Weights of a small image captioner: 6.68M parameters.
Rows from block 5 of the image encoder of a small image captioner, named by matrix and row number. Rows with one number belong to one neuron. Each number is 200 + 40 x the weight over its row's rms, rounded and kept within 0 to 999. All counts start at 0.
After each neuron's rows are labels from the 100 images, of 14976, where the neuron reaches its highest value: "strongest on" is what is common among them; "patch colour" is the nearest of a few named colours to the mean colour under the peak. Only what is clearly more common there than usual is listed. The data: photos with spoken descriptions (Open Images, Localized Narratives).
# fc1: MLP up (encoder.blocks.5.mlp.fc1.weight, 768x384), inputs 64-127
# fc2: MLP down (encoder.blocks.5.mlp.fc2.weight, 384x768, transposed), outputs 64-127

fc1.167,243,201,101,184,155,176,195,135,220,248,270,239,153,220,164,228,173,170,271,181,188,207,193,233,184,119,197,238,184,175,285,197,216,181,151,178,137,177,180,214,155,250,215,240,134,201,195,207,135,193,194,171,217,220,265,200,212,203,161,208,190,167,221,215
fc2.167,167,197,168,142,268,252,230,204,182,243,193,220,188,121,169,189,142,191,181,159,222,208,258,191,176,133,189,232,185,194,255,175,199,127,213,179,184,205,207,194,146,262,228,214,134,251,177,226,220,177,207,214,204,230,161,194,189,174,181,203,188,189,182,180
strongest on: text has "text"
patch colour: pink; white

fc1.155,195,248,153,142,190,247,183,211,221,218,160,166,201,189,144,181,216,171,176,232,209,258,180,223,171,213,208,234,232,154,227,100,248,223,143,237,208,120,161,233,199,239,202,184,157,195,183,164,233,189,167,196,232,204,142,177,206,213,138,262,163,214,198,169
fc2.155,186,170,258,199,198,256,282,207,231,252,241,197,258,192,185,309,110,255,252,203,231,210,223,206,166,252,207,232,228,197,184,181,253,162,213,192,167,179,105,207,207,114,157,260,214,179,200,238,188,219,199,208,214,221,219,275,206,123,312,183,104,140,203,187
strongest on: text has "grass"; text has "ground"
patch colour: grey

fc1.85,173,178,199,229,131,167,219,209,205,221,186,181,181,190,166,277,207,139,192,141,178,253,246,206,218,244,135,192,250,202,257,168,268,209,169,243,207,148,171,199,224,288,265,94,187,218,220,167,150,166,181,195,207,174,167,226,158,219,212,187,235,160,152,227
fc2.85,175,190,183,201,166,200,185,214,224,191,206,197,271,180,203,179,132,200,186,232,284,261,211,199,234,206,98,116,198,197,168,130,185,242,202,231,173,162,178,220,235,238,178,173,157,183,118,236,173,291,234,198,199,146,205,180,263,148,202,223,234,202,214,186
strongest on: text has "lights"
patch colour: black

fc1.504,257,244,235,220,212,201,252,171,204,170,185,195,166,179,205,220,199,142,207,245,191,221,244,210,257,206,228,177,219,175,167,206,249,144,168,130,182,150,193,202,178,146,193,168,167,248,217,221,233,187,188,138,242,192,244,234,149,259,246,190,209,172,171,234
fc2.504,149,176,250,161,177,216,164,181,144,210,148,106,225,231,219,242,219,233,292,220,186,178,204,235,88,223,153,246,175,145,326,209,182,209,221,237,201,178,185,196,212,238,145,225,274,194,124,263,213,185,202,228,176,214,205,105,191,166,252,239,258,118,176,127
strongest on: text has "lights"
patch colour: black

fc1.213,216,182,180,203,280,159,250,156,210,260,169,186,190,158,308,169,188,136,263,193,271,208,170,121,244,242,174,211,194,249,194,203,214,217,178,148,223,233,218,165,267,174,212,292,121,179,180,168,184,153,213,190,194,240,239,161,166,205,190,195,205,207,211,205
fc2.213,116,221,128,184,233,218,129,249,173,159,224,159,207,257,145,250,173,289,193,249,208,208,178,174,177,194,137,214,221,224,206,204,234,118,247,126,162,134,207,226,208,200,185,180,262,254,167,179,150,162,201,190,242,213,156,169,241,160,211,210,119,198,320,208
strongest on: text has "grass"
patch colour: grey

fc1.352,174,239,146,269,231,207,202,180,126,161,308,172,254,165,185,117,158,108,195,164,257,193,190,215,232,218,207,212,224,192,278,233,206,185,206,207,233,166,235,189,207,202,171,199,160,149,164,195,212,245,162,175,165,231,112,176,231,251,219,234,182,160,274,245
fc2.352,226,188,227,159,214,216,245,191,200,176,195,190,233,252,209,216,115,181,129,195,247,225,200,185,239,206,202,228,162,224,221,234,219,201,163,166,246,153,230,162,189,159,200,184,137,238,216,207,228,133,272,189,185,235,221,178,187,237,121,192,189,247,237,249
strongest on: text has "text"
patch colour: pink

fc1.72,155,234,162,120,144,201,193,229,166,179,199,104,147,183,199,239,210,178,168,247,265,232,191,251,203,239,199,218,243,212,254,232,237,204,182,185,175,161,177,196,263,173,254,156,164,227,118,262,213,228,233,281,145,137,194,79,198,171,261,172,246,169,183,197
fc2.72,194,195,186,195,197,152,221,189,176,279,239,118,205,159,263,177,236,235,199,180,120,186,193,197,233,203,107,171,170,207,228,212,267,270,147,141,230,167,211,192,287,236,159,170,242,178,124,204,240,129,193,161,192,179,255,148,233,196,205,247,153,237,215,230
strongest on: text has "lights"
patch colour: black

fc1.246,189,195,178,193,193,167,86,226,214,197,145,231,135,197,208,190,190,173,145,144,171,231,200,181,207,259,246,235,211,230,188,226,196,183,181,164,174,240,140,179,154,181,118,216,189,180,219,188,142,226,156,160,133,169,199,158,165,234,171,250,147,167,140,164
fc2.246,160,167,187,193,174,205,148,207,204,194,191,208,212,220,197,198,162,229,170,187,192,219,180,203,134,157,249,111,178,129,317,217,82,264,191,167,235,276,243,207,185,181,238,196,249,197,159,159,204,197,210,192,251,211,184,164,170,191,282,183,214,163,201,166
strongest on: text has "text"
patch colour: pink

fc1.607,240,193,228,212,192,289,295,201,180,255,185,252,150,190,202,208,228,214,170,189,130,213,211,205,179,263,216,168,226,187,195,193,226,144,177,232,139,195,227,186,241,174,206,195,201,258,188,249,157,163,150,211,228,165,238,268,173,174,195,226,197,174,237,246
fc2.607,212,242,215,107,155,254,183,220,185,226,171,104,197,228,218,212,219,145,115,218,240,194,167,167,225,223,259,183,191,109,242,202,217,199,215,220,221,224,189,180,236,224,199,241,221,190,172,204,194,143,155,116,209,259,182,219,203,206,238,193,189,233,234,184
strongest on: text has "road"; text has "car"
patch colour: grey

fc1.108,187,156,250,165,168,216,189,212,231,208,128,213,167,144,157,266,130,178,166,231,217,192,129,199,223,200,223,177,159,98,231,212,201,173,229,164,228,191,190,222,207,184,140,217,273,162,234,203,142,195,143,215,133,182,150,224,223,242,212,203,223,212,195,290
fc2.108,252,136,164,213,228,177,265,165,210,222,204,183,216,218,230,118,232,156,175,215,123,191,194,206,108,221,230,229,264,208,167,152,224,220,221,211,199,172,183,217,161,164,162,162,135,196,168,189,187,240,225,220,217,169,116,278,128,196,245,134,237,163,229,211
strongest on: text has "sky"; text has "trees"; text has "grass"; text has "plants"
patch colour: cyan; white

fc1.137,203,208,244,234,235,162,179,193,243,169,125,218,172,199,231,220,206,156,200,188,212,272,190,219,253,143,149,197,260,203,241,208,256,195,204,206,222,150,93,208,208,280,197,158,156,243,174,170,166,155,222,186,233,205,217,197,254,204,290,251,183,216,223,204
fc2.137,188,244,129,198,250,250,186,239,202,218,213,157,171,219,229,191,149,191,241,243,270,304,201,235,284,168,163,188,190,196,187,252,286,219,184,219,186,234,114,248,254,194,247,210,246,167,159,237,232,258,253,185,132,202,177,155,227,194,264,219,132,171,174,227
strongest on: text has "lights"
patch colour: black

fc1.743,241,91,282,121,175,172,158,278,182,275,144,159,222,226,187,202,153,252,195,198,145,219,204,211,161,192,249,218,235,160,257,188,208,200,188,166,255,263,177,222,111,176,213,181,141,147,144,177,225,226,182,118,274,251,254,179,145,170,320,239,207,156,183,218
fc2.743,147,163,197,251,205,229,262,237,204,286,195,163,254,191,205,221,145,237,236,192,238,161,257,183,209,179,189,167,280,242,245,194,216,166,204,274,193,180,141,159,157,222,189,215,217,200,253,185,228,292,246,188,192,186,253,155,196,217,190,247,177,215,205,209
strongest on: text has "sky"; text has "water"
patch colour: grey

fc1.3,208,125,229,244,196,222,213,203,224,230,148,197,283,161,165,219,207,173,241,226,226,205,187,182,158,167,183,258,196,168,187,181,254,222,232,200,217,177,183,178,210,184,225,227,203,157,214,204,243,303,116,218,194,246,169,187,232,288,185,219,161,212,228,133
fc2.3,165,207,198,218,231,263,253,197,162,198,266,203,213,266,158,180,98,236,112,256,257,217,158,208,175,236,166,242,202,212,272,220,248,175,151,248,214,214,204,221,149,154,133,196,235,189,276,243,234,201,268,201,154,225,215,221,132,182,218,153,184,212,234,156
strongest on: text has "grass"; text has "ground"
patch colour: grey

fc1.702,230,170,265,188,198,235,176,165,238,263,219,265,232,184,177,233,194,145,241,217,219,263,137,159,175,242,156,223,234,241,244,210,204,179,196,171,173,160,263,176,249,169,229,246,188,225,178,192,170,303,231,202,161,209,280,258,225,100,256,178,163,178,175,171
fc2.702,169,159,146,216,257,223,192,254,212,220,185,247,246,169,172,193,130,294,168,215,166,252,221,150,190,181,152,262,190,207,240,260,218,222,156,225,185,235,148,201,137,221,175,135,278,190,276,229,151,230,234,114,215,182,161,226,238,184,187,216,227,293,250,177
strongest on: text has "grass"
patch colour: grey

fc1.381,212,180,155,198,175,231,122,165,259,242,231,149,229,213,115,207,220,220,116,129,189,176,191,236,151,228,162,233,116,242,281,161,269,246,181,161,164,206,141,137,170,212,165,310,194,140,224,175,114,192,179,240,151,148,212,179,209,201,198,200,106,242,209,266
fc2.381,158,219,207,188,190,198,218,147,243,279,144,142,187,236,235,179,165,255,109,191,209,203,241,182,169,270,72,118,218,223,168,134,253,184,237,224,168,194,208,170,149,318,180,210,212,195,266,180,253,236,157,256,237,225,190,183,176,207,236,224,178,179,192,187
strongest on: text has "text"
patch colour: pink

fc1.177,210,219,208,198,158,274,160,207,220,285,183,181,209,229,221,215,226,172,211,207,200,135,172,218,163,204,201,345,244,224,175,143,247,219,119,176,236,229,165,204,138,205,193,191,166,188,221,163,201,209,168,196,197,144,160,161,167,151,232,244,228,164,176,188
fc2.177,112,249,229,270,123,198,223,252,187,210,195,173,172,150,194,177,116,179,173,206,256,245,203,155,178,173,164,209,175,227,137,198,190,172,180,135,179,212,236,204,113,270,155,247,182,201,216,231,254,177,239,223,167,211,162,254,150,157,279,248,292,213,146,224
strongest on: text has "text"; text has "poster"
patch colour: pink

fc1.338,236,192,214,235,159,168,217,156,176,202,199,122,179,109,175,211,207,256,138,188,134,202,181,188,167,130,117,238,206,169,191,170,137,112,230,199,206,234,143,188,162,264,218,240,243,265,202,186,186,268,124,209,197,164,193,196,191,177,139,230,196,273,235,187
fc2.338,210,264,204,142,223,202,161,143,182,191,226,88,213,182,205,122,190,148,150,153,173,227,149,251,215,128,123,231,175,261,200,213,144,192,200,120,251,191,216,199,191,276,241,188,211,259,172,220,253,216,280,238,196,120,222,199,177,231,162,222,248,211,143,207
strongest on: text has "road"; text has "car"
patch colour: grey

fc1.313,182,190,226,221,215,213,205,188,208,227,247,123,161,214,188,171,223,210,218,98,165,115,134,174,210,226,222,306,214,237,295,168,227,230,195,180,114,310,219,176,204,162,163,261,200,147,228,236,156,194,268,181,222,206,227,160,197,132,172,229,256,253,162,174
fc2.313,187,176,166,203,197,143,204,206,207,217,210,156,209,240,211,184,218,205,188,146,203,201,284,179,254,138,220,170,225,163,226,244,195,178,200,233,188,222,209,167,83,204,221,160,188,226,120,223,210,108,248,222,264,214,179,261,230,193,192,209,149,229,232,148
strongest on: text has "text"
patch colour: pink

fc1.625,190,162,220,194,260,209,174,101,180,210,220,216,211,211,254,199,148,187,214,158,206,245,221,219,234,265,191,211,153,171,222,168,273,202,175,301,205,153,192,155,202,199,256,185,241,259,223,212,134,291,119,229,189,223,141,213,204,211,150,195,178,183,244,210
fc2.625,247,243,187,243,207,114,235,194,195,158,236,237,188,231,212,254,237,236,175,214,175,207,149,200,276,253,191,186,147,236,160,209,259,165,179,133,218,233,191,244,230,245,215,206,139,206,156,126,179,219,225,217,203,201,171,169,148,214,128,150,119,207,178,203
strongest on: text has "people"; text has "table"
patch colour: black