config.toml
horizontal_flip = true
encoder_mlp_ratio = 2
encoder_patch_size = [4, 4]
decoder_bias = "all"
decoder_tie_embeddings = false
epochs = 3.5
lr_schedule = "linear"
final_lr_fraction = 0.05
Rows from block 3 of the text decoder, named by matrix and row number. Rows with one number belong to one neuron. Each number is 128 + 24 x the weight over its row's rms, rounded and kept within 0 to 255. All counts start at 0. Numbers have three digits each. After the name is the row's rms in percent of the matrix's.
# fc1: MLP up (decoder.blocks.3.mlp.fc1.weight, 512x128), inputs 64-127
# fc2: MLP down (decoder.blocks.3.mlp.fc2.weight, 128x512, transposed), outputs 64-127
fc1.194 099:073142140138162105121133136128184123110108146156129109172137173149164096124088141132163137097125152171151150165149123138097073125125125142137120110160149135150126109163137128098102121116110151
fc2.194 062:146111135112091093123077146125173093150131122158124131195118136082116109154112172135095160124102128143139155148134100142114146089128085164120136133151145118139111114158120077125082126117153152
fc1.195 108:117114145155159153128120118150156116124147090099078123160155145148127121134142118160104148091147129114169153114144125127106139169107115146147140124117118161087146167147143108107144154108101120
fc2.195 072:110120090141124116136054143101095127153106102132144125154139147122171104109157165118113104111078126122117115143154124156136161175135133155098122097104160090086161126148139110102114144095136106
fc1.196 098:112115141118157160191142114136111113108095125147159158159103109162137151117149148141165157103119108134105162083121113151130115159092094115154160142115176114122135157140149147132094145137142084
fc2.196 097:124130125143082112106135148095114126145107151162113109097120094159157153087142120100126134141073096163129142134152128101112104079130145119122148113104098163200123105125118137125127087148126169
fc1.197 097:136151138137151116138127169123112122140149103143173167143132129083169101148141097153104141114125154099147131143175112143100123131095150120095188135145093178114125104117115091100172165110106151
fc2.197 104:134154156103137131173152130118112123137143113167140128155139134139121107145139157079144110135144111114127106161137157155162077150118165130137117099127143153077147122153119128112155124119148114
fc1.198 107:103169162124148068133102162115097182176108144111137107137156145131140093126141121153133148108144117140141148121157121089105142115124163148154144108126126152146137074168094129133111085110147074
fc2.198 107:113116110096145121110153134125133123143111109144145120143125094127107139117132134154146161117150137115149137114124111087112152124167186173163152082148092100132154143122122150108119188106139121
fc1.199 116:085103132133156096121153081138149096100151109149090121104119128131116140131124169105216144094113138128117127139115171138118115083154118138146125095107116158152112111156134124132108106111076131
fc2.199 142:113100108109123146099138132159119141098161095126098114094110106111128140141117131186158108152094110141163147106127177133129165102157152122189136115120126158106129129163169140125118119088080128
fc1.200 103:146145153084168141117159126168120101132141123132137101105137167108107147151169074117154164130102129136123106115120109153114103106125141133109113103057104139119160161155116141098140113097142149
fc2.200 140:159139115127127122093151074116109108128137153111125115109124187098069094141117101168141153128133089126116154113119097128072130134116111153157142141080098086092146129111157142145112138111119148
fc1.201 102:150136136160155131124160160120165125126161130128109137097151143144145131127155125108125137135152165103107143142107177120105142133149092088123139083180120175138169123127104153124105129145103103
fc2.201 103:093101125079139171085127142113157150150130150136112119115159125124143098101097137115126118154143093094107113092135142142143166144198114120126155116140123108080172174097126155133138151150140137
fc1.202 116:136144137131125109116124155116152069118122130136157123067114088139104146154173105092181150155152100134106124081109176164139110173127112134134098121129153117101134156160130171096122155102101117
fc2.202 128:128140097148163095135151119150112127113170158133130122077096113119127119181133125143118141114105101138168133075075150121156140152133108134183138139094113116166134122144133138141126108113132149
fc1.203 111:135165115150132125130144149115107116175138163141137178116112106146132108108111076145144102174169133154078167111116139113127129167126114146111134159125159139168113124127144086068166134151115115
fc2.203 104:121090105180100140125185124119126148183193114114125154129141124109171112114116101164094103140111138118105154092132145149151167139151092150117120137133122121151130126110111115115120090125072106
fc1.204 102:142106096134174064183161119094138157153083129099125170121129117126122138130132104118112151093114140099118143105147118131114132163151116147133092121130133164140174092130128110156119104158135126
fc2.204 090:110094157121124154135119135135089139156137126153110116136128153090134114100131102123131115194140101132118154152157166121164117167151155103155113109111134142118147117115090141120158172118127096
fc1.205 100:123138083112105162087133147161157125102149157115151116095124117176128104140122133155131128141088153125149094154137127140162130137131136078158126120131138121124195086117124065129074137115154126
fc2.205 106:117151140123158124153101127114148095105141157151129151117144113082120157140137149158135125131153092174127128153093141127118117154148123108147168147150148067133113104117139105181121101157099105
fc1.206 097:135134134142168134139129140166128091156131113123093106137156127129109134130080121124126176097086122119112098117089158150132123145131139134096172149117090173156096132111119127139102145100132117
fc2.206 077:122113122132143109157114125120131104169109143098142102104099121116131151119125119119151121130158078147094107105094119178136096155108110127107135136122077161126143120147113094153117148143128110
fc1.207 094:152112136136126145130156097140133097127141109134111143125129113130127133122126116101145108116142086156080122142131159134153179083146138156150124081106072134147129148145128109135115127109122147
fc2.207 052:136088166122148122160111148161101150107174132113095130077098131091109126128082109127131129112117087170111138119128150123127116168169134114180129129099152140105144137140137182146131175099088145
fc1.208 100:140118117088122157138120147119146122138105113141105077178120104079095176123123121113157148126125111118127167145140111153149128130117145141160142127172142108143113102125138097128132148150138075
fc2.208 093:155147138118160151096131117106134061078113150105124137158117088069123129159106084090157152107132129143116160145146135127111099120143129147140118151158149135162113112174125116122146114148100133
fc1.209 101:117102117149099112143143076153115092164167105133135101139162114121106126114130136063078117103097135131118119137102130151175139128118130120149130084125114118141157128121118128106127082108150103
fc2.209 144:163111127154098166118106101105088124125142136196101119132114129155099095144150126148108098145147135061108128118105175105157097152095088104144100138099152103104100154128170125185121120136063122
fc1.210 103:105162134127121110156146115146144158141152102141125144155113120139119082118164162124146130118093162086147124141157092116152141154101165149142159158128119172117139106156129126146086105164144095
fc2.210 096:132114093078101105103173107153156123122108099124131108111129078139111132104114145132154116167082091131132129114116136147123142142155154144092162144132126114113082111101087122108096136108093160
fc1.211 101:117071120081148135147153114128140131082144113080128130140068145141146159126111110132155137149098131148105100090181141114177126131084160128123079112081153174122067126144100144131113097150137091
fc2.211 105:116176156141105124060131140133132128125089136138147126120144139127145141104129133130136115120137177120173122125118158128156111112089148115111092172103175119138116151107159118093106151102148124
fc1.212 083:090142090152138108167096150120120122136132104081116157143120134141105133099105136161100114123132115151084153145137152133117145139154164170132090058116088108155124148136151151079112163132118092
fc2.212 071:162087153124169135125102130143094104109171134110109099133167126129107121110126139146140121124131058115165098069119143145108101118146135164134140108149107130108127154103080116116136133068090106
fc1.213 083:109121127143123118109130148073095076152114140156102111134117111121114126143153138091150142141127135147136139124126140105132150094104151128111121120163133154128105149096100115147154118121111097
fc2.213 069:123073108126128127133158132101114127094148149137099113155130148129134110116110136182183141135092125177161151162159090120103150154121121129108127091147181140133117152136124106185135098104113133
fc1.214 090:091150124140169089135137158110153135087099125135138154141181117174168164126140091110112150181126153106129104129145124112101137124122131088156155095109112154137159143146136117159154102127128058
fc2.214 081:118140144110092153116111164108193149126153151150121141135161155145112112132113156092166117136136168126148078150105122114095137140145129122107099115104133116102158101120102139149121148097135137
fc1.215 098:130142129141106133120141136174136118157091076103172116077092141121129133105115134143132120101144149143126120114163126160125156128148132106144090109093113132125112105115151097169113173152124065
fc2.215 087:111086150139140141150143136103088137172121109080150130119144112140121126139148098123160130098069109092162104111108134111113107122162145100133102149146108144139089079162146105135084135071132145
fc1.216 110:154131130121114164075118094110119132105103161139115112128158103082128187128135107132135157088075146106118143119161148093144143109120136155093136143109148118141149122135069137149163141110115154
fc2.216 106:082140097132112131130100116097159198129147139125151139109132119108156142146086103122126164108121168094119103119160141138142137098136115144153073124110073144145148137130121146123121110137098150
fc1.217 084:132130134131140094140124158126141103126161135089117126135120147144100165111108131149136151175104111150127131153090122139084079123149136080099126113163141110087099120141107099113105154115117107
fc2.217 076:098163136132118082121113151117110099123165108118101143148100138082083125109164113160102137116121111107134158132126132125165154141134183104123134156148144107088157162100130137091093147120135089
fc1.218 095:133128103150131116118133107105123088164131092085121130133095113107097104136100157097133093129145107151109113093168135120100166159110124137158108118158133189176143117129140128171112143107161128
fc2.218 070:113168151098110111133133131147090145162138092136083147125139146109130136132124095117161120103156150128113128140122139112136154168127140090122126174139105156101135098185127152139147113057146155
fc1.219 107:091126145154144149114084151144103107123145102140102165135114104109106102126143112143108126119080160120116141118159143091132153129110147140147106141122096131175115093144128134130171115090141100
fc2.219 105:109147138109155139145158143106152131146124098152133115102134100147102105112095110145142115105115126124139161084149184147151096110082147123140140108147139131082127122164160110096140165082107148
fc1.220 095:113115128126152188145141137115128141092147124121101088169141085061110135111119130102128097113144103156065135158118152113109125131096138113149119158131121140134149126145144131112177154165134130
fc2.220 093:147139120112128107109151190140092131085116101109141095123102131072154132174127139120126079148145098185149147128141108116112113097150152087108133145085139140137192146112139128126136114113148110
fc1.221 094:099111116131117094140124146133110107107139154143153141135137088117119138120137122149132125149131095149105134081124127133132139136109139116157138104101103138153160105158091169121132139151099117
fc2.221 076:092117118104147119145156182158094128127171169102131100110105153139129160153097135157119176147144089144152119134123134149128142127144116164165163148124101103168145116078131174116158154123084138
fc1.222 110:118101120146092090138124156111126097109109124142133124143164140116121132141150104114122126120120122152114129116148133122084107137099079060111087103169178152132100056145109095133146097138115117
fc2.222 123:108105096137091111136136150081092117133116121163162141114143132164165098162164127125134090079132146133130119135102129104092102136107093062127121113166136114109122115143123117157108096153094137
fc1.223 094:091116117080133145058111145161111109148162163125135164097104105117096096147124118149191121157134174124107138127131113145118142178093120105120086139115146141161114116125131143155118151130089097
fc2.223 100:127118095094099108098107130167126139120172147144164184126128112115143132101111145108146153104149112147167104120061180132165113146138167120143152147116122177146078132151147094134139124119117135
fc1.224 094:082171128126118148133107137109115144117132169085150134098173115130153131175121090115120146128106137122110144169120111101132104114150118130132119151130130162133126119175095145146144121145150121
fc2.224 093:099146130133133104115139115121157189156154154119121082120157113171146134187130162133105126103122143150150115095177120137104128142137107133134089118115157100131143108161131158132128153122127126
fc1.225 086:095148120156145119096138132105135125198123084143121123150094145080149129156165169159145157115153115167116115119152151138108163169134137082111111126118161085165179171123098092098135124139136133
fc2.225 048:186163133127110112125127140148111167124142121158130112129129111155144110132139133151118160130193133168130116137163147115153142154147159131120142133117235108105157124106108162113110131159102130
fc1.226 081:117151125177110166141131118115154120111146148152135104113193151111123083136113124105169123138105109174141198167147118144138106093147167129155112130116154150147148146170085142103108103104159159
fc2.226 041:172150150144094128094127101130137165119163130158101118114190135116147116133136113151164132131105122176126158122144110123095149105091144171101119092086118133137177150132137119155086134140142134
fc1.227 087:137152106136115115151127105151102066129126123118143140159113148136158118138129134153135130147145143116104150121149126135132125171091105110146132131095134170127147137107133131111117112142152152
fc2.227 094:141126139125153103091126073112109067114133154092126207131149169109129136122089061132138124128177107106143113129094137115119133131137102114160129135080084070175149147109120142150118113122142130
fc1.228 096:140127144067112163110140178109134100139123097127168144120161169143131149131153136106131105111153145097115110137157098114089144100114091129123111075109084138096116125140096122111098142161156101
fc2.228 067:130093131115135110096126162109186103130131103124118152109160145140107093085170170110118124118119083090187114115178129118107107123118130135112141085164145132104096123171128134122119171148170097
fc1.229 094:081078147099140103119115089136157078136098102097128175116102144142139151131107123130130124138128130133084154108131160076151099105142061099086106161132149124112126130148125133091120126118154121
fc2.229 115:101136159121111102172163066170161112095139139095167135129108100115141111131103127118088144139116119151118142114128139114133120094150157093138126137130115141150121090117110105114111138159107141
fc1.230 108:154147150157109149150119144182119131121125097106128119157135141083140125103085127058122105141137123126121116165128123101108105141109112156110144086142110144159123060104119157133130130163120121
fc2.230 113:129075102139123085141130146148114129115112100119120142117127150120172131130129147108108111114083135136138120106168134084152135128143061172126152128120134114128121101129180145089103137132111125
fc1.231 115:134180132110136102158116121141113132134129107148114144130119152181138146143144054083177076082151125118105144142144089133109131154126142164166149148129144127159089107140118107107139113137125085
fc2.231 107:118159102083143113119111138090126167158144106173104150127164099145131165126106117123132128101145091136112120118152137186116181126154125119165150099086126130132155114132119131096111130137080069
fc1.232 122:131119132136130129109113130154151123129149114087095110136202114141113121126159159129099125125148152115119105136151108081091134165134118124111138131152121153137163119139089144110074114143103183
fc2.232 115:108133115116143103098087127082139131140123087108122127153174159107119120103156145118109115095141144144132115111171150082096117143130106107151150138144114141099159121135129146117103132098084110
fc1.233 096:120187094133116135137103166120130108145128117164095125090135100114165110168103095166146129101076120129147073130124147111093086135124100123122170127154120141145157139153128122146122123142114160
fc2.233 078:161130145105125151118131138139128111142158162115117153160094131112091152159130151150130130101158110171125156157081206154132126128086144142120147132150152072099154111133096137085121161149136144
fc1.234 101:099141105110139096105128104142148131098116131098167131087150116175121084136172134151131140151147134148104149095143112129146158115130125078132111129159101106105099119115114117102093182119116120
fc2.234 100:127137097132144139140146137142130151110103117147116119089151143124091125099166139104144145140122114114135144109117134150169152135154153103136104134202105136085169120123079142117116153140128145
fc1.235 091:111102121109158126132111125158202103112168071138100158149141146132131145142118124091151099130102172108086085090135141096109174088143120072137129162138149125078139143119143136154095146124106132
fc2.235 097:113129152145125147088098148119113109121147168126152153143134111132111140159128133145149129150097119103125161150119164095145163168152118147121101098087108120146104107161140158131119105125104111
fc1.236 102:133154124105120148114123136125185109137154101106132145136100129175116149120142120156120139105136169103118141122132147122100129138144151100113173135128118083128163135103095118119127157139073167
fc2.236 095:132090148171145148107156115095107171107138170135110154072126107145107104075116084171107100107128138155110133118136144111147153135111135131149114097129153101110102120149116117097097155147140129
fc1.237 085:139160142118140129125122112119123096096148138107097186142155139117121105088137102161127086108141185097129131149153124078122113110143132097127154115172139126108122122155097146178112101127132120
fc2.237 076:134133125135105156126126154134113117147131096083170121150148135107119063128139143118123121149148141176150119085095146149094084100121147147146151134120120111092160225138129156122103136115155138
fc1.238 107:144080131129128125144109110160100135147120098137160133126130147108115139156136104166140152110150165121079158122154128135114165148170108106123144128120124102137150117124150119098129180117075127
fc2.238 099:104127155108127109162155095123158126155105105118108168103144163166182128120104104126169119172128130148133142156092166129133127159139138129149109138113167143128137138085109099127137138175098103
fc1.239 122:118129131093105111120096126158065134171106124118138159079122102112123120103135126156158100145099144167088119111114072148104113126079125164144193108141118134111138109114118091121135103151128131
fc2.239 120:116113092078156116138125104153125170124112114110123106088179104141143115123125111115103090140095144138116111105101096169167122133098103097129150131093139129095133116104146149166167114088121135